python train.py --norm="batchnorm" --beta2=0.99 --merge_dims=false --one_sided=true --epochs=78.7
Rows from block 10 of a small image classifier, named by matrix and row number. Rows with one number belong to one channel. Each number is 128 + 32 x the weight over its row's rms, rounded and kept within 0 to 255. All counts start at 0. Numbers have three digits each.
After each channel's rows are labels from the 100 images, of 14848, where the channel reaches its highest value: "strongest on" is what is common among them. Only what is clearly more common there than usual is listed. The data: stained colorectal tissue patches (NCT-CRC-HE-100K).
# convs0: first 3x3 conv, stride 2 (model.blocks.10.convs.0.weight, 192x112x3x3, each kernel summed), inputs 56-111
# convs1: second 3x3 conv (model.blocks.10.convs.1.weight, 192x192x3x3, transposed, each kernel summed), outputs 64-127

convs0.175:111127171130114113152141116144211144123100158095102106136179104124112112137149157130154069109094089070098177045154139196136136121153070091064149201154138177102120074108
convs1.175:128114088137096153134117139156168123117133108058111134091111190138108133109080143093102177159119120186152100131091119079112241097139088157137109122118123131081104095197151104094129129153083136
strongest on: tissue: tumour epithelium; tissue: lymphocytes

convs0.142:141171213104102094159100150124139119104128105113030103156123098100099119133095177105056095111042151120048159134132165155121124227151098138138104113101127143169128131157
convs1.142:115167110098147176129156143108171125115181123100079107080087128138083166117130155133124114164150103176109133134103130097205140125149078129046108160152134159132191149095103173118105102185088140
strongest on: tissue: lymphocytes; tissue: normal colon mucosa

convs0.115:086094086108134139151134126218097099159178088092099112103132111118093122138108172149119109202053124101085165139135110079194119173116115145096162135180128140163107077135
convs1.115:073136099119143129176168111155169068055166066141107129101128153114175121162120107103105116090127185150073103171054130123139166083105073153064103096097121139156135101142060098153078110133109094
strongest on: tissue: lymphocytes

convs0.64:149138209132112151095159103143093105119187130115164146138139136144118176086095086125131114149107081113114133069136111132100161159099123126091181114103100090103174107153
convs1.64:144082121078117142144094121124084155124130096116072126116151098144112149124147103147091128133140149120168088075118061112139144113138111146135128093175115101164077091139102151168091148088157143
strongest on: tissue: smooth muscle; tissue: cancer-associated stroma

convs0.148:138126167109102126147138093122095126092097155140118131127224141108122144166122154045105172154166075195154140138093177115104132097070135146137085198127071140111099142122
convs1.148:146140116172158139125166107187177116101141163159157130146164136093126156125151130139066134123139144120179132106145129127123084132126116130137098161075111119044112130162183052135146124185063140
strongest on: tissue: tumour epithelium

convs0.191:208117117133114132110208118165128138153085109145121174109102139166122134160159092179110102166149165125114118072136121126123153144095157104203115140137096150143150091160
convs1.191:067111119120153163129143130126101076090142127139055147080091169105176040098106120149177087071120092118115125097127165148160118132158103140137101168160161169096135069158157120140107103154130115
strongest on: tissue: lymphocytes

convs0.93:159103158109129108161094119057132216138141080093111072086111098102141110186184129155148111128137090158116185164101130122114121126158122175152092147105155134115145128087
convs1.93:160122078218112100132131236126137096141105181101141095117114056219060106123108120124145075075165137090106121128132087104151095102121165134099128105103129119137133143146133119087120132148073110
strongest on: tissue: cancer-associated stroma

convs0.189:125116081095149170080177138130069124092095084152108143209186164100091174142147094127125125138132166095084121107142140117126103148148128132119195170147148076104105137109
convs1.189:088099164143157110100070052075143127111074126101066170117136104101174107150078108128138167084129103136080113122142157105096158109128088116121113108141056157107103069101090100101092147089141156
strongest on: tissue: adipose tissue

convs0.23:119121143135135189120088142128108152105118127132091170153147143166171128140184124096093126091169160139186143155113083134092106134175125197099116113062128215151136110226
convs1.23:164184075120119167165117055122129095139119121165170188115141158194115210152121145066132152144131131156117148128190144126100106121154142105144098074140128149114151165095156104141098139165077135
strongest on: tissue: cancer-associated stroma

convs0.9:138151112092140120085178094213182142113143104120139153149125085119145082103157087177174157143125129104100125081125093110139128111136177130179099126136137124106122064136
convs1.9:081134147095160141133128152141078113060135067123077149119124107086174057139066152132134125099117121138079114166117126109108134161144089177121098152138166139155178107184079098094116100166120076
strongest on: tissue: lymphocytes

convs0.166:075117108094080108150141139099152104103171109169133152103128137107122075165068151097167148134187135135122172099131120119191110168092123112107063096120122093139106114112
convs1.166:142093123147171106153096115109046126092120149117104166159153114102134143119131127103109097158105174176057132164128091137095079164098085145132126086198144088148143097143103086089095126158159062
strongest on: tissue: tumour epithelium

convs0.138:160124152093113088123155105177179103110125139142119096144148118087152126132124190097196144136110111102070150062089148104095121178127143166117074138105108121097138088162
convs1.138:072117134096100182141050112107102109097158082149064200144131107139096107120070130108197116124127143140053095127103073105157101173131119226137105089169118085133128111181104114130122107154108075
strongest on: tissue: lymphocytes

convs0.169:121115141150075119093162132179119102131170108157157141124136133159081163077072143104145157157111097128072190102119147103180091158136178095082065141099098169075126104118
convs1.169:092111155092112171153079087133135186106175100102073146123155128102089108111102110171128131190148142157103142100089115130092081111158070184086102095123089088127112094181136136120104143124176068
strongest on: tissue: tumour epithelium

convs0.153:107166205170080121118115096161110106199166084091175158124074114113091104120102114114086151132102146140087124097080121099137196103170107142069156101097145177133101171130
convs1.153:163103125047117147132115110087143149191107193140108119135114101114097145092133107132105103144139058099114145069129183177129089095147149144083112171084074111104136128075110187156084140112117166
strongest on: tissue: mucus

convs0.81:118158118127072128116102107061115093131183220146112078077162156116089135126148098172162128161157114152163092123133171157127110082099099130107080161116142079156140151109
convs1.81:145092106135078110131069193111140123147154181098118063206190134100115161113177167158145116121069156157142137188198135135126124128130089171145160155094114104060121134074121081122145102096082103
strongest on: tissue: tumour epithelium

convs0.157:170136091160149140202118108071070167105112138106092072066142085110130118157109157161185116110109090135123183145122146160092125137139093169098106149092142109148139110080
convs1.157:133119118160132075118133178143101098129112148120174126142128134217082117133146110153167110081070195085085153141113135087138164121079137096138175086140137120144122160156169109080116135143147134
strongest on: tissue: normal colon mucosa

convs0.20:133105153153112146078067158145140142162100086110148147131122145105129126186113088130081135096163110089156166187152076094175079094137098169113140121146077166117169170068
convs1.20:160128135137130137115113154128102176086117134120176076147163105160138129131121107166078087142149108184104158133155088190129112176123159081056099082191112121121138097127137121147093177131071104
strongest on: tissue: normal colon mucosa

convs0.21:102146093192181063122131124105123186124093183076115093148141114068155113173114127121125158112165163151174119100097122126143121104161094118128126187114145086183137210136
convs1.21:096082124085119166151107102178143106136143096190089116138109126168100155148142137131135141128140182127123133129154139107141125148103161116123140100141172139149087161104150076077121122107145138
strongest on: tissue: cancer-associated stroma

convs0.26:118150209065142133131115167211094106147170134140139177126101136119091159188103101149129145176123123150120101110111119126141208164099154117075151135157107106114053155129
convs1.26:133163096067136141152164128140092144103132164134157127160142115026146166096128100113044130133102111120137129096077144164064160134116099100104052169095121146085144122111151105184112124146109113
strongest on: tissue: mucus; tissue: tumour epithelium

convs0.131:062201105154080155072176132098142110105227165084104161118112127130110163139134146106147164080073161129094133081114126147162126183149105100095130174148062138081062159114
convs1.131:061164116131114114148075094162084136139114072101085146085098080067112095148099134132105137170087154190086124120159182117112130132151071206103086091154092133123076107132050107108134119125161067
strongest on: tissue: debris

convs0.99:108169211128080096154139115138098094133159104122117112135090160186114124153068114165087094130065145139099140131124137126097196087141087107108188100143132159069076141124
convs1.99:131124094041098122081142147107130176181128173157107110142081075096104107090158118137068118155110072134111133117160103102109107158128129125072124128126114143121145145115184143136065134170118146
strongest on: tissue: mucus

convs0.96:140170174151138091089137120109092185146096153186138135174154177108125146179095140120133139103133136109121165101135118142129089092093100077054082154050129134136162136098
convs1.96:098111063093091138112019130168083137112167105090099115124165114148086124107123122146151139152189161102124174106147126108113137149142087130117111107201110079154106119153162125103088168110077092
strongest on: tissue: tumour epithelium; tissue: smooth muscle

convs0.61:195113225116108145126145099096135099146093144143129166097095110111145058169125056104128111077172118138168120145164184118109143086092112175123150147136120120157201144147
convs1.61:137153162064072156153154123104040113118105105160109168104105077057109108110139138164051067130139070088075108106192115132128086143150121042096167118107124101121123097126142096139101106115111107
strongest on: tissue: normal colon mucosa

convs0.134:136121088116135076146162174135152107144122127131115116151063135111125154118128154098083146146144121151104060168153090069151125138181094134079120142173120100108109160073
convs1.134:100202109108216117123134131142132095110184134099165073157116140094183135191103101142129172135153095156124137148111149142132116158134086164101112206100115157153095094088115115116091091166140119
strongest on: tissue: normal colon mucosa

convs0.41:143167110110063103123129122155086075110114152080095141118148126124097078055147193126097112103123148101191136131149116142144128171095097162100131170081151151157170066164
convs1.41:111134036144131111127120138234149121095160084165120157057180188141161097148155171115173160115093139202129119189096162105143107143122087153139120159111158134103107140157107102154091144173175156
strongest on: tissue: lymphocytes

convs0.109:188113147165169111230155063150148067129101099132159102150142123136153113113149121161160082166123093151138130175126115049141137076137118138081112158134099115124131146116
convs1.109:180136087117141125178118104134131149154059152196120138119050137106110106138154151172123157111155151131112108135154116038124134172146161183150143138119098105115128134150088062184117119120123129
strongest on: tissue: adipose tissue

convs0.7:125123132170080102137109116104109136116202181121070071057148133126186178094091156131063102116152112154129133082124097144132140137142127095154138098136116166148152144101
convs1.7:075106050174213127097124157173140142204146190090154098164078180134078128159093097105166132147143134152132121117127204127142095093116164140122129162056173054134095149090125145150103098118154129
strongest on: tissue: tumour epithelium

convs0.118:117130094121071142112099122090095112103120123104134152137129106129104097148186218105131150129122112116107163116075163170128153189155154114128098130163106135094167141129
convs1.118:123122139122062172123056109145112117130184099082099122120168144136080113070120105122089068176124099086141169148091089117128061122115104078097158111126125143070118118137143070125147129108115144
strongest on: tissue: smooth muscle

convs0.88:230124170118123152121095133109054091107094096158087107128101143201177151130107140138166066097108134108117197122159119099106138109166091128098112114120119130110114139128
convs1.88:170121176134112094177159094124128182148099145138147118159075141111137089107143116195154117132164107091088105129110121064127106144114153137112142163169110117110204093140151121131078111117113107
strongest on: tissue: adipose tissue; tissue: smooth muscle

convs0.139:053156120140111215066180115154115088131159128101156155128089122120114139105118093135179127140142153140079191107124134129151106072165119083106128166090091045131089115110
convs1.139:138156135120132122113055066118126120120114121171117073131118081099128122185114145106116125166134117154134124192129133142121146104128037232112169111162122166136092084116047113129102131136153118
strongest on: tissue: debris

convs0.95:120093147126154155076121116115152134185113089160157107160146148130097157160112103120161140170107174101163094122139154109122067097118154155149111144097117111087125121148
convs1.95:134060205159109094070134054088120149141093127113118152111151062151139089160164164163153174096123119092096103120135152194128125113157100138096178115114041132125141079147162146128078167039131116
strongest on: tissue: adipose tissue

convs0.126:200154161082124130188128145159094131126148131110150112069123099139131188112115099164144048149141122148123076122103111127109166144121081121130164093089108087074119161126
convs1.126:130153104087182065143173167108078147144134221099218102138045136080171176124147094085098095081135111102138122107142130169088147114081155066133159161080156130099116116092145114209116133101133135
strongest on: tissue: tumour epithelium

convs0.38:078074191088255150124117129097084161124103123162149110134168093104137099106150165101135114094086164118134138085150106086127154095146106126126140160140077105170122095196
convs1.38:164115163135131142123169099137157138079093074136149186083068098152150101149132147123125199119168155131157092153111127143111218068103130121183064126128161134164164149138118139117160107088153170
strongest on: tissue: tumour epithelium; tissue: normal colon mucosa

convs0.177:165139142096182160123168158134128176170090107139135148173059119101059086133101133087083136170043182135070141142091137093113090151116177105133155155138135151188083146107
convs1.177:153115177098151104074126086097150145130147144081066096124134135103144099053086117085125060109106126107075116136086135161154114127164105115061095183112161130117212103116140183090128080117110140
strongest on: tissue: normal colon mucosa

convs0.105:140107152123196122198180156065128144114097126104108171153114218121152124145164091134147109092149104191142148079193086146066118141160146101186114112126089216122134079119
convs1.105:154194116185157071150129176172145158167096136138156145086080148146186168109098113110133255148104136161152120104128116104067170116136131153180042169174188171120170119169176119143134109182106100
strongest on: tissue: normal colon mucosa

convs0.143:133141111127183090122143129159169143121121103158103122157205080118134147133124125134091143135095137101171138158255119145127084161097170141179102098071158128122149114133
convs1.143:098139147102250094147123138159126105091128112115071097118176121103174090135080150156110208115133127157113110152146123122095155138137104144125046122144156120119166113174171100141100182171118119
strongest on: tissue: tumour epithelium

convs0.2:088090133133151179076092138134085189112108103160118097164154105123169092099163106087099099102143144120171174131125125112121123131149128170099132122106127165144140109194
convs1.2:136125117095127152167108057109114087108093140149139169132098099169112165185122163125126146140164155124112108135158190191132164124139159047113137110138171144139126171118178149113099140151078135
strongest on: tissue: cancer-associated stroma

convs0.154:111123149132094067176156135194101119149130177103133137194176081106132105119130168067135095131116156108060132150152118151098099073101147132157148154156105104135116131168
convs1.154:133120097149141170119123110186179098088176105098134121116146133146062100141118113129141177112178092188135110107098130119106196154109082176067108191126143100142130148163103107141131107170089136
strongest on: tissue: normal colon mucosa; tissue: lymphocytes

convs0.114:091177119071218074108092123154159089126138077070181131157109151116185083124176086101145129141125144188153132082129115055120090126155105168086146137169131136140126091146
convs1.114:191125129127105079111110149136087168094103103161145121146120114185159081142114135151145192155144151132119073134123068115103107148101151143152029174160180153100139118105080124210187108127113081
strongest on: tissue: tumour epithelium; tissue: normal colon mucosa

convs0.3:120101152133113130087143110145105072148097050121158142145168075103102108165111157133149143091160169130142123133107078122168123118117097163127157052111073120156135152159
convs1.3:165054187119170161122098104045113149124084135121118123122114142120130147154138166087147110089155131101090082099167108162118123111142135144159137068158104088175183094107119165210091144111143166
strongest on: tissue: adipose tissue

convs0.25:188106114133100134173115118165136109144114148094102115142132112099126121139093063207116074186158178121110057139097145098104131130144080146100139139111129106089121105168
convs1.25:126076129111094139102129091077093087159123182120159134141129095103174113102087116107124096088118114069148099112203094119153135084144156102112164096064079157134118089130184126143152127078107141
strongest on: tissue: mucus

convs0.100:212209122112127119071165096150126134133136120074098144180112089093157107158125154142126135156040136096126131104136119078106140103129093123191121135121106123144104086132
convs1.100:047110139101144172097162210181081124085129045136102151072108161120128070124138203133098120101103121191103125092144111149119148167152106122114091111153148157118197132147112129107107124182079072
strongest on: tissue: lymphocytes

convs0.63:113139180100113126091098131081117147122123078106123086113117112183119195064117075067172090114110122130132162134126116156166185089124129058088066165110121104095149161104
convs1.63:124167140065126114123147094153162169190112118113131054168143118093084132125104098146068125138132146132156154094156104126122134113140072082103142130148160120121092134130082135105157166092120113
strongest on: tissue: smooth muscle

convs0.107:165176107144147145172153153153151102183129126094167148169128094124126113094078061186147102138090131132104100120093124060133084138132104091101192154133178149132104179143
convs1.107:161065142112128088079094114110158128172099172125174136107072180086146108109160150081134177114106140126127128133136184117116159136165151134139119151069058128130146154103102111199145096090120158
strongest on: tissue: mucus

convs0.76:161132107117179096140150129190112076133081148146215140141161102123167084123124132145095124183083166116130088121234132110102130107123100130122128124121137100136163088101
convs1.76:115150141108167103141142163187134090065138065096090112098159181140153040148088161149109204095142132174151096147152114104103185116141109147056088165100155137118155116197128107135121186142114134
strongest on: tissue: normal colon mucosa; tissue: tumour epithelium

convs0.133:094143122173146190126095122190153116150155142140165078151095092125112186120087133085099138175107080144118122108141197152163095194176172124104130091125126144121092142109
convs1.133:211094130103159070090111140108083186094115163096113095171149140071121154094124142149126106105119145116128124068037141179122122119100154128100079172049115079078110144060095162171112130133124123
strongest on: tissue: tumour epithelium

convs0.73:115172111102164150152192157151108067169104191135066110165135120065112125151102125163115169154156120180213101100139129104126106239072181124125151128123142098087112160121
convs1.73:112142093163190109103137124143081178070132134150128122107197108113233129121105141159153150168093131087153166148162193142151093126135117127181072151101143132112086119095131139192096120132193138
strongest on: tissue: normal colon mucosa; tissue: tumour epithelium

convs0.18:133088129112115128133109087138112135105129120125142121106115158129113130101139136106094171118086155255150119174148096119151121153068185106184110191183118103119101162110
convs1.18:096152110123193132106134099228149090095152092172135063119201151116198108144135122155092129124063150165132157163104128160112082115153108099137097214137153127138104117120150153123125083139137117
strongest on: tissue: normal colon mucosa

convs0.145:128094152093163122117175138252160103125113095071053140148109070157098149111129168078131095165102191091138178093122155191134117151106083150128080136106129140143167099137
convs1.145:084142127093116145165158145153165103026162065143047128056116150120193105124106147103139088081113124136096106132078145123141137111147069190091103136141161167099152121222089116106105121172146089
strongest on: tissue: lymphocytes

convs0.190:105089144145082141090082107161147141157114158126157162145085129090151099152080114149089199130168155158153132166121187092120112152111120088109118123150171142141162170086
convs1.190:141086125113144160120069095150087136146162077147101110139172079095115183087138095159120124165106151121094194131120151181071124135127130096091150115119127126161082127136162092154088168092121108
strongest on: tissue: tumour epithelium

convs0.53:077088116109166163124066119228124138156148094143163096102096084153173099089087117101064177169120150163175176116185122122157107124163094120110210171112175118164152117139
convs1.53:118103107075117158140140116156133122063125060195100099121131158065167128155122139156114151126081125163080122149046105141143134101118077114153135143095176167120132127172132122134086103117151120
strongest on: tissue: lymphocytes

convs0.149:081146160068132093092107105131109177137163107049135148155081138099168117140161084166126106117184169158105195065119054075156084127138146180150154173146167124128168148123
convs1.149:132101106130143074094047159112088152138085082156105110150068092208104103130083130159195125119106164095065074139172077135145104171119182087093109106115139157147132106081101134187120089129127111
strongest on: tissue: mucus

convs0.150:170072106163148116131100160162141159135109109227141119144148139128140092142093162137098213147145115139134179094143140138130096132162140153133086089068111140107109075131
convs1.150:140095159129137133166110148132095114105125113114102173184179136127136056093084120151148162108119121124049143149112123140111088146166087161134098091121081100138151096193171126112079121142106077
strongest on: tissue: tumour epithelium

convs0.156:131107161023126133141181103154118142154124123135131094112079090114150096178163068117119137144103142122114136117054156111147209118149086139140144139140114113165084107101
convs1.156:077158129088112203145173160102111076096103131156116167110130092081147086115116145092084081056159080136106114116090112156124150140176117135128064177103165131089200131175110122126132106172091096
strongest on: tissue: mucus; tissue: lymphocytes

convs0.132:174121171147145167112088068115135115129098119172121155191133069088145099105149100108104154119160132155150134117113119079103054132166163154104132098087105101137147151162
convs1.132:160072208150103092116115064095105195124121145135117125122091079138134093129157158177190112121197105081108093093153141120131095152094134148133134157099061095131124097102101148169076116048129134
strongest on: tissue: adipose tissue

convs0.162:124173097126091138152150165173172161144088135125097099166176059104096149123098123134100127141134128146098120133137133132106077169106134154123133161075203135117097190104
convs1.162:141096109168213152103085121135135155094121153131121127103174127148160116109127137111183124146130148108120116120126186179157138136154122152114093164109126142090102118113180101184111115177101169
strongest on: tissue: tumour epithelium

convs0.183:091189058112143187154112151172105111130125154093157102143181170092121139111089099123142081154093118156173165165072120130130107226066113127107170225157137109117111118143
convs1.183:083151101114112106133094104207136133073121089131155145083141128122180129137117133140126139142092170152130133133156222176108114135141085098102089165065069178082074101123149096169111119132138095
strongest on: tissue: lymphocytes

convs0.47:133082119114104129120133139098138206135158148088082059120117153085091188145110143103106110110165161098168161124187178114090107164102105148113201109175153092129054150112
convs1.47:124149111149141091101133133165090156121149098106162127143106090137141155138070106100074177107078153106075149115132092152141148132102163121116127055119119118174153100067184159135042095091126191
strongest on: tissue: tumour epithelium

convs0.43:147154171181160124198139082106140112114155119155116138098118144149178119104137155124133063139125097155092120158126147133079081067120111073127103089111041061135080134126
convs1.43:176102146127127065112149089121116131127140196119129137144057097117096083132170167139137116139147160075099121149170140047139089149084169126141168123197098109155137142093121136105143103090127142
strongest on: tissue: adipose tissue

convs0.0:131100122155181101087147125075162089141135212085164127149114155139166152127081105132142138091112218089168141130114135108144148132149110085176079130090118244095102138094
convs1.0:086109129123112154099110075172132157130078140132120159062111106080168064108142142149124116142102084143124150103087198133089087096144128172151128138078091107104099150164137146107159155109141117
strongest on: tissue: mucus; tissue: normal colon mucosa

convs0.125:148185139126098131180120140073184099158101161108124103148171134132061100143150072161139112122115170114175140057142160102163078100108113115094110195136117152107174101119
convs1.125:169100104118125174110110139124111116094106088125112106130157166088141124165117139178089120154087132144115110159226125109111131119154080183155094110162126139111110148108087127132177084114121117
strongest on: tissue: normal colon mucosa; tissue: tumour epithelium

convs0.71:166095113138199145092109089097112162158103165191179075187111106128208157149113101132088119117156127128161129086136163102112127133173125108183089078062161070160142137096
convs1.71:131053180167108085089114122120145079149057136115129129164127124102129112124127146097123187107153105103147128122119097198126130085119145143148094135052127133151163121123157102113142128085114100
strongest on: tissue: mucus

convs0.182:153201120097138150110134135154146117142126119055156170135052126140140130149122097156169117176076109097101161110130161049180083140098188133112127190128117069100082153123
convs1.182:051058138149137110087064122139090119096062067118132121131123142047152116128101106118119134139081127132146097174134146153119112124229095175127128125157079108147150098057114131172164089131124050
strongest on: tissue: tumour epithelium

convs0.14:122152147077153137146154130108122181100128108121122129093137104174126122114097112113156108126077148070117160031139203103110125149173178163153113144150077111121166067165
convs1.14:112061195157125092042152150104084159144138141138158120105119138154095115163139108133155139129132141102137105119140152159176125088137153127152142119150130130172150172084160207124165133107156139
strongest on: tissue: adipose tissue

convs0.172:141113119103089139128106089102089113156197144154094087130132193186128147168115112155133127126122106142059118139182115181092206138111134088147132103115118139113122091136
convs1.172:151098131129104107081117044085130113204107200118104117127076071109120110142141095143122151108100088073102119149122072133130102163173144133100123123137073093134120053142141122178126155137143116
strongest on: tissue: debris

convs0.171:116102109149100088123131146061135088162115165078116075096109089224181215101137106148166117132156151100114155091113128143131106099155086075077141158112157128131186157110
convs1.171:116154070155104080128075094113192111198134126127109054164113123120088119158092104160124122134133129152117117148111101138155141134106129158114188108125168169107087175136091110136161128089227119
strongest on: tissue: smooth muscle

convs0.113:124183143152094093146153092120137133128136133065100126135107151087124088122075130095127115165096133151222162152163170128146145121075132128114106122098127047120116093133
convs1.113:140126109110179113122116167184057084081169126165135132154145115078158176113143177140113113119062172160072102138157109123093084159086107147160106086163157079160156106095112113085091153149129084
strongest on: tissue: tumour epithelium

convs0.75:101143137102163165089167147156111017082142135098125144151140127163078064115088143175158109172130110119102126160072156205125122152121104117145131127109140063129139128133
convs1.75:130164110152056147146113130103175135109206145103109046154119100107180155134140141116157092150122106105154135181141127118133178094131074142126171134134091108112068148134108121154129156143124139
strongest on: tissue: debris

convs0.52:107195212134151143107118138104157106067126139092145119117251113163147104125144117138151127125146113097086143072133079142106071115191092119145121089123118097116114095163
convs1.52:169149123183165100119110100108218124136149161099168079159124148187146210153117149093135225179138160185158170149139101122082185105116103202109087127146120131156110143103103068143126124131133121
strongest on: tissue: normal colon mucosa