Rows from block 9 of a small image classifier, named by matrix and row number. Rows with one number belong to one channel. Each number is 128 + 32 x the weight over its row's rms, rounded and kept within 0 to 255. All counts start at 0. Numbers have three digits each.
After each channel's rows are labels from the 100 images, of 14848, where the channel reaches its highest value: "colour at peak" is the nearest of a few named colours to the mean colour under the peak; "responds to" is what is common among them. Only what is clearly more common there than usual is listed. The data: stained colorectal tissue patches (NCT-CRC-HE-100K).
# convs0: first 3x3 conv (model.blocks.9.convs.0.weight, 112x112x3x3, each kernel summed), inputs 56-111
# convs1: second 3x3 conv (model.blocks.9.convs.1.weight, 112x112x3x3, transposed, each kernel summed), outputs 56-111

convs0.84:147118122129121071155154140184195136158129117155082150150100089147136111130111143094095131125182170185124176138174080142152172159140145117187086093136128152187084108102
convs1.84:108137136074176149113106134072139115113064146103102128127181128130184111119095161120112087086133099137147129132159097129130094119061169140185116109101158186146122137057
colour at peak: white
responds to: tissue: normal colon mucosa

convs0.75:146121105131095102123171092159130084114125129152158130160108139112163132085158079178111148155167150145079105129095125079186152126129129117166163106093123114130180061135
convs1.75:130129088144175125165171110178103112123107085114093099172117127105148144115122099164087094146123102168188166119185125121137134096136133158115133154077147166150160098150
colour at peak: brown
responds to: tissue: tumour epithelium

convs0.74:148120105084098082117134134125166129145111141118124131186142135049125101156095146114158093117126135105138144139072095107148123192180104139083129140087082119126140124084
convs1.74:113118143099115107087084069087162074143165140127187114128090150167138136116163094097151131157081168125121144107116117098123150135138063141097121155183092147139092143073
colour at peak: pink
responds to: tissue: smooth muscle

convs0.102:134106147139092113130143173158091133147105136116172167083106177135105156155105141129118105092103135169089100181143113107103117140084169078130154165190094119083138185131
convs1.102:127180228126046135061090052075107140121082115119131095127106180070105137100122135167073109169118104150117107147128143154130088149078130081107119129103097153104140130066
colour at peak: brown
responds to: tissue: normal colon mucosa

convs0.45:080111133170169139037130124120109190101126122163148126168155125102180117149126122096102170135141133179137142140141143097147055160114100164133083113111124109084101122174
convs1.45:123104099145079162129029101127157120150068142090138132124101165101143118117124069148090096165178121135140133167189132188119105112135128149051166107115120162165125118105
colour at peak: pink
responds to: tissue: tumour epithelium; tissue: normal colon mucosa

convs0.12:113090072107115163143152134074148180167152097162084112102130143099122086135165087205113183175102121144181113181101159149184132074099097178159131146134151116165147088097
convs1.12:136102080134147145116077164141165137122133081205067187132121091085089105115122082132164086091144177108067089152076147091126140089085114134141146088128134113124088142100
colour at peak: white
responds to: tissue: tumour epithelium

convs0.79:089117113142090163169155166108157118109130089109160167111115105108055137121136137088133081153070098153125114128138106148059147137024065155047106145102106113126146129120
convs1.79:153136165132143178166169088161120075108117068144116116102136066095105078082107135130113066141086141088091120140158108120184079087123138151109109195134095164175127078175
colour at peak: brown
responds to: tissue: normal colon mucosa; tissue: adipose tissue

convs0.60:158092153123107154154165072131166141141109110112082155157121088132210136126136095122150068109169126122147108103130183131144189109180094126131060106102073102153130092119
convs1.60:110127109145106146100112199156172136128158101068132097124070078132106145144168131120134087077172162094138139155093081078138094071162080104049112082081118135176100092125
colour at peak: pink
responds to: tissue: adipose tissue

convs0.93:118086158154119112146172121149159082120104136105165172163121153077085125104237146105134144120116071134093156102130142164143152164112105113134154121148174115114144103229
convs1.93:138127155114116151177149066123106090125130112109101089142181098119160123073099096113103172141117091094135133110154161140098129142114100115126116164159095132139115151133
colour at peak: brown
responds to: tissue: normal colon mucosa

convs0.39:136102147125083071168144147176106101127118142145135083194123126169116131161093131124165133083157048156125148161149071090153113173136150099167165086165092149154116154170
convs1.39:093154207155083151097146151085096115096070128113169095123166125101129127138089177126057131181120047101110137126143161116085119173136130122105119093086134127130185154095
colour at peak: purple
responds to: tissue: tumour epithelium

convs0.65:150123146099123111129090122100127139167200176133097110164118151177162122124149150118153163126136087094085105163113090119140167077151170129181115183121212155153156108128
convs1.65:076095124132141121058109128123138087128120090200144181064080123123073120110178120094152078116112145099081107121119112074141165083089109108108100075149140130116086143102
colour at peak: white
responds to: tissue: tumour epithelium

convs0.9:126128148178117132098151101116090127163125076125108137097160146152130121106119118055116134109076106151070136132138151133114115123138060107076108116095072105131115130151
convs1.9:104137147163134150190138098143133128160101086187134105104180104126170092178171172116175206079149130137072208152137092114133109129144141165112127134124113085154136144093
colour at peak: pink
responds to: tissue: tumour epithelium

convs0.16:161132121144127156124088164100164089118209118121153159160098092138119128131050173088137158090127134154150144064139092101190133109139126123196137105124151142133138130186
convs1.16:112108142090128140097099143116136107161137132124197140127105127203127140133141140072168128115111150114124159019130127117111131090096126119165127123159150148171133153079
colour at peak: white
responds to: tissue: debris

convs0.99:181103125139077140164175134147148092164102111155096100093194132184093162035154102105158180153077156109099115129150116096126152110149113109155152166124184114122130080128
convs1.99:111116122143119141117158100115082092081086121048089069144168114156128103120109084117105114144129089172091129112203164120128093127156095117103117154110129125177138130144
colour at peak: brown
responds to: tissue: tumour epithelium

convs0.6:049132126188091134054149113128107104093141175149118162074158143086100116142166124160117192115111108146124078145130146180107119176122070141122111102151132086140127079170
convs1.6:130119072133114098109124068152120116112158120099117103106098179096122101122137100193113106185144177108111104165146132100130173110110156105110124136129102133166148121178
colour at peak: pink
responds to: tissue: smooth muscle; tissue: debris

convs0.25:131033153151117152146057197121137041139120146129204143112124143143158129108114095133121149142150118127127152105084116055136122100091114089105194125153171131147103201125
convs1.25:141147163105105116098157176171125189107138164136116181120097147156137134145106089041134105135157112120122134146116160121115070082216093130103173187154176124153126171143
colour at peak: grey
responds to: tissue: normal colon mucosa

convs0.63:163171202128082132151144059148093132085138144197107132125107164126113114135133118126094151162195175154149099125106204161138177133161076152112119121106180096151080086158
convs1.63:154117134135087196087058162133149109117090119196127118095126139162068098115147071133114085103184130121048082097128129137069104119090115113099139118156126133119111188103
colour at peak: grey
responds to: tissue: normal colon mucosa

convs0.30:106078090164124148121121134094173222136159136149073113158087127131087134124110080132119187181090130087129093120148132133211100130187095123113126103086109138152150180126
convs1.30:110150101096158056105135097161143201099099061128090105145083188144132110137179086115091141136170182104103159132168142124115142051162103128129115134149160118136026125117
colour at peak: brown
responds to: tissue: tumour epithelium

convs0.23:129145084046124081132109105090151113171166153137140152114060135184147053141105137137081226148075127161181118202114130133103126139121134145138082133137184116142153091096
convs1.23:079115123124165168092092135124105100140112131131071137135095058134090102134156091063155097145087115061098157054140142062127105082074139138140153133184166149147136146156
colour at peak: white
responds to: tissue: tumour epithelium

convs0.3:108125088064145207118128137166185116127081096089183135077177128048073128120099135143138128124083140057182162114154126080148089133080132138082127142142115116101160105128
convs1.3:064101129122100148100138072112105074088056150070081086128141120101165059119081123158082097156137126097128149172184093171121098166111110139057134173115107161153176111167
colour at peak: brown
responds to: tissue: normal colon mucosa

convs0.81:137060121108176111170152092149095077094103187152109089088171139107132169119110100136119137110141133128120148134133141114181173123129087126112085068159149131104131090135
convs1.81:139096086135107110120137153123151130143121161024134119160098122180204166160128131125108090121159140119148139179158121099079194117132094103104076126074060211147135103090
colour at peak: pink
responds to: tissue: normal colon mucosa

convs0.104:161117051093086145130124124123129131187116141167117128120083109150087184120202129142098196164110068112120124185127138113082086062055140180136119137125149085155087111094
convs1.104:084117083137151185156080109187102105068129118142141177097137048086121104090130108118138128154077105103072101124128151079169137101114150144112130110117131096122086071157
colour at peak: white
responds to: tissue: adipose tissue

convs0.80:130136165118166118109178090144086115086077079139139167143107196143125114171099102105158127181116166180148161125130198100154136169130057137155089122120090115096079085137
convs1.80:115108121110077194051131096125138070149144132117158095081143151172113091054131034125108136185119158124132141118105143116090104070151126106065109155127132134145065111118
colour at peak: grey
responds to: tissue: tumour epithelium

convs0.31:141180120154131129131163101132041108169144118109143054119112119103146100131129155153091171133038108058151106150135146055106088104033116131135136133119074093142132073093
convs1.31:099121144141118100123074122129115092144120089162110129144100100084074139115181117132076147142121111048109176181137136133160128151080147115097136091107133082146155165050
colour at peak: pink
responds to: tissue: normal colon mucosa

convs0.5:162099136115134180102144227095117122193078162111081150163100150152165161080164140105062104103162175132081091057157114202120126142141091160127124125132113143144136147175
convs1.5:147155162120148142123071183119205130141101144158119134130097136126133136132128142113136054138135117142101034132178119161110084129140133119178122107147125109125139152136
colour at peak: pink
responds to: tissue: normal colon mucosa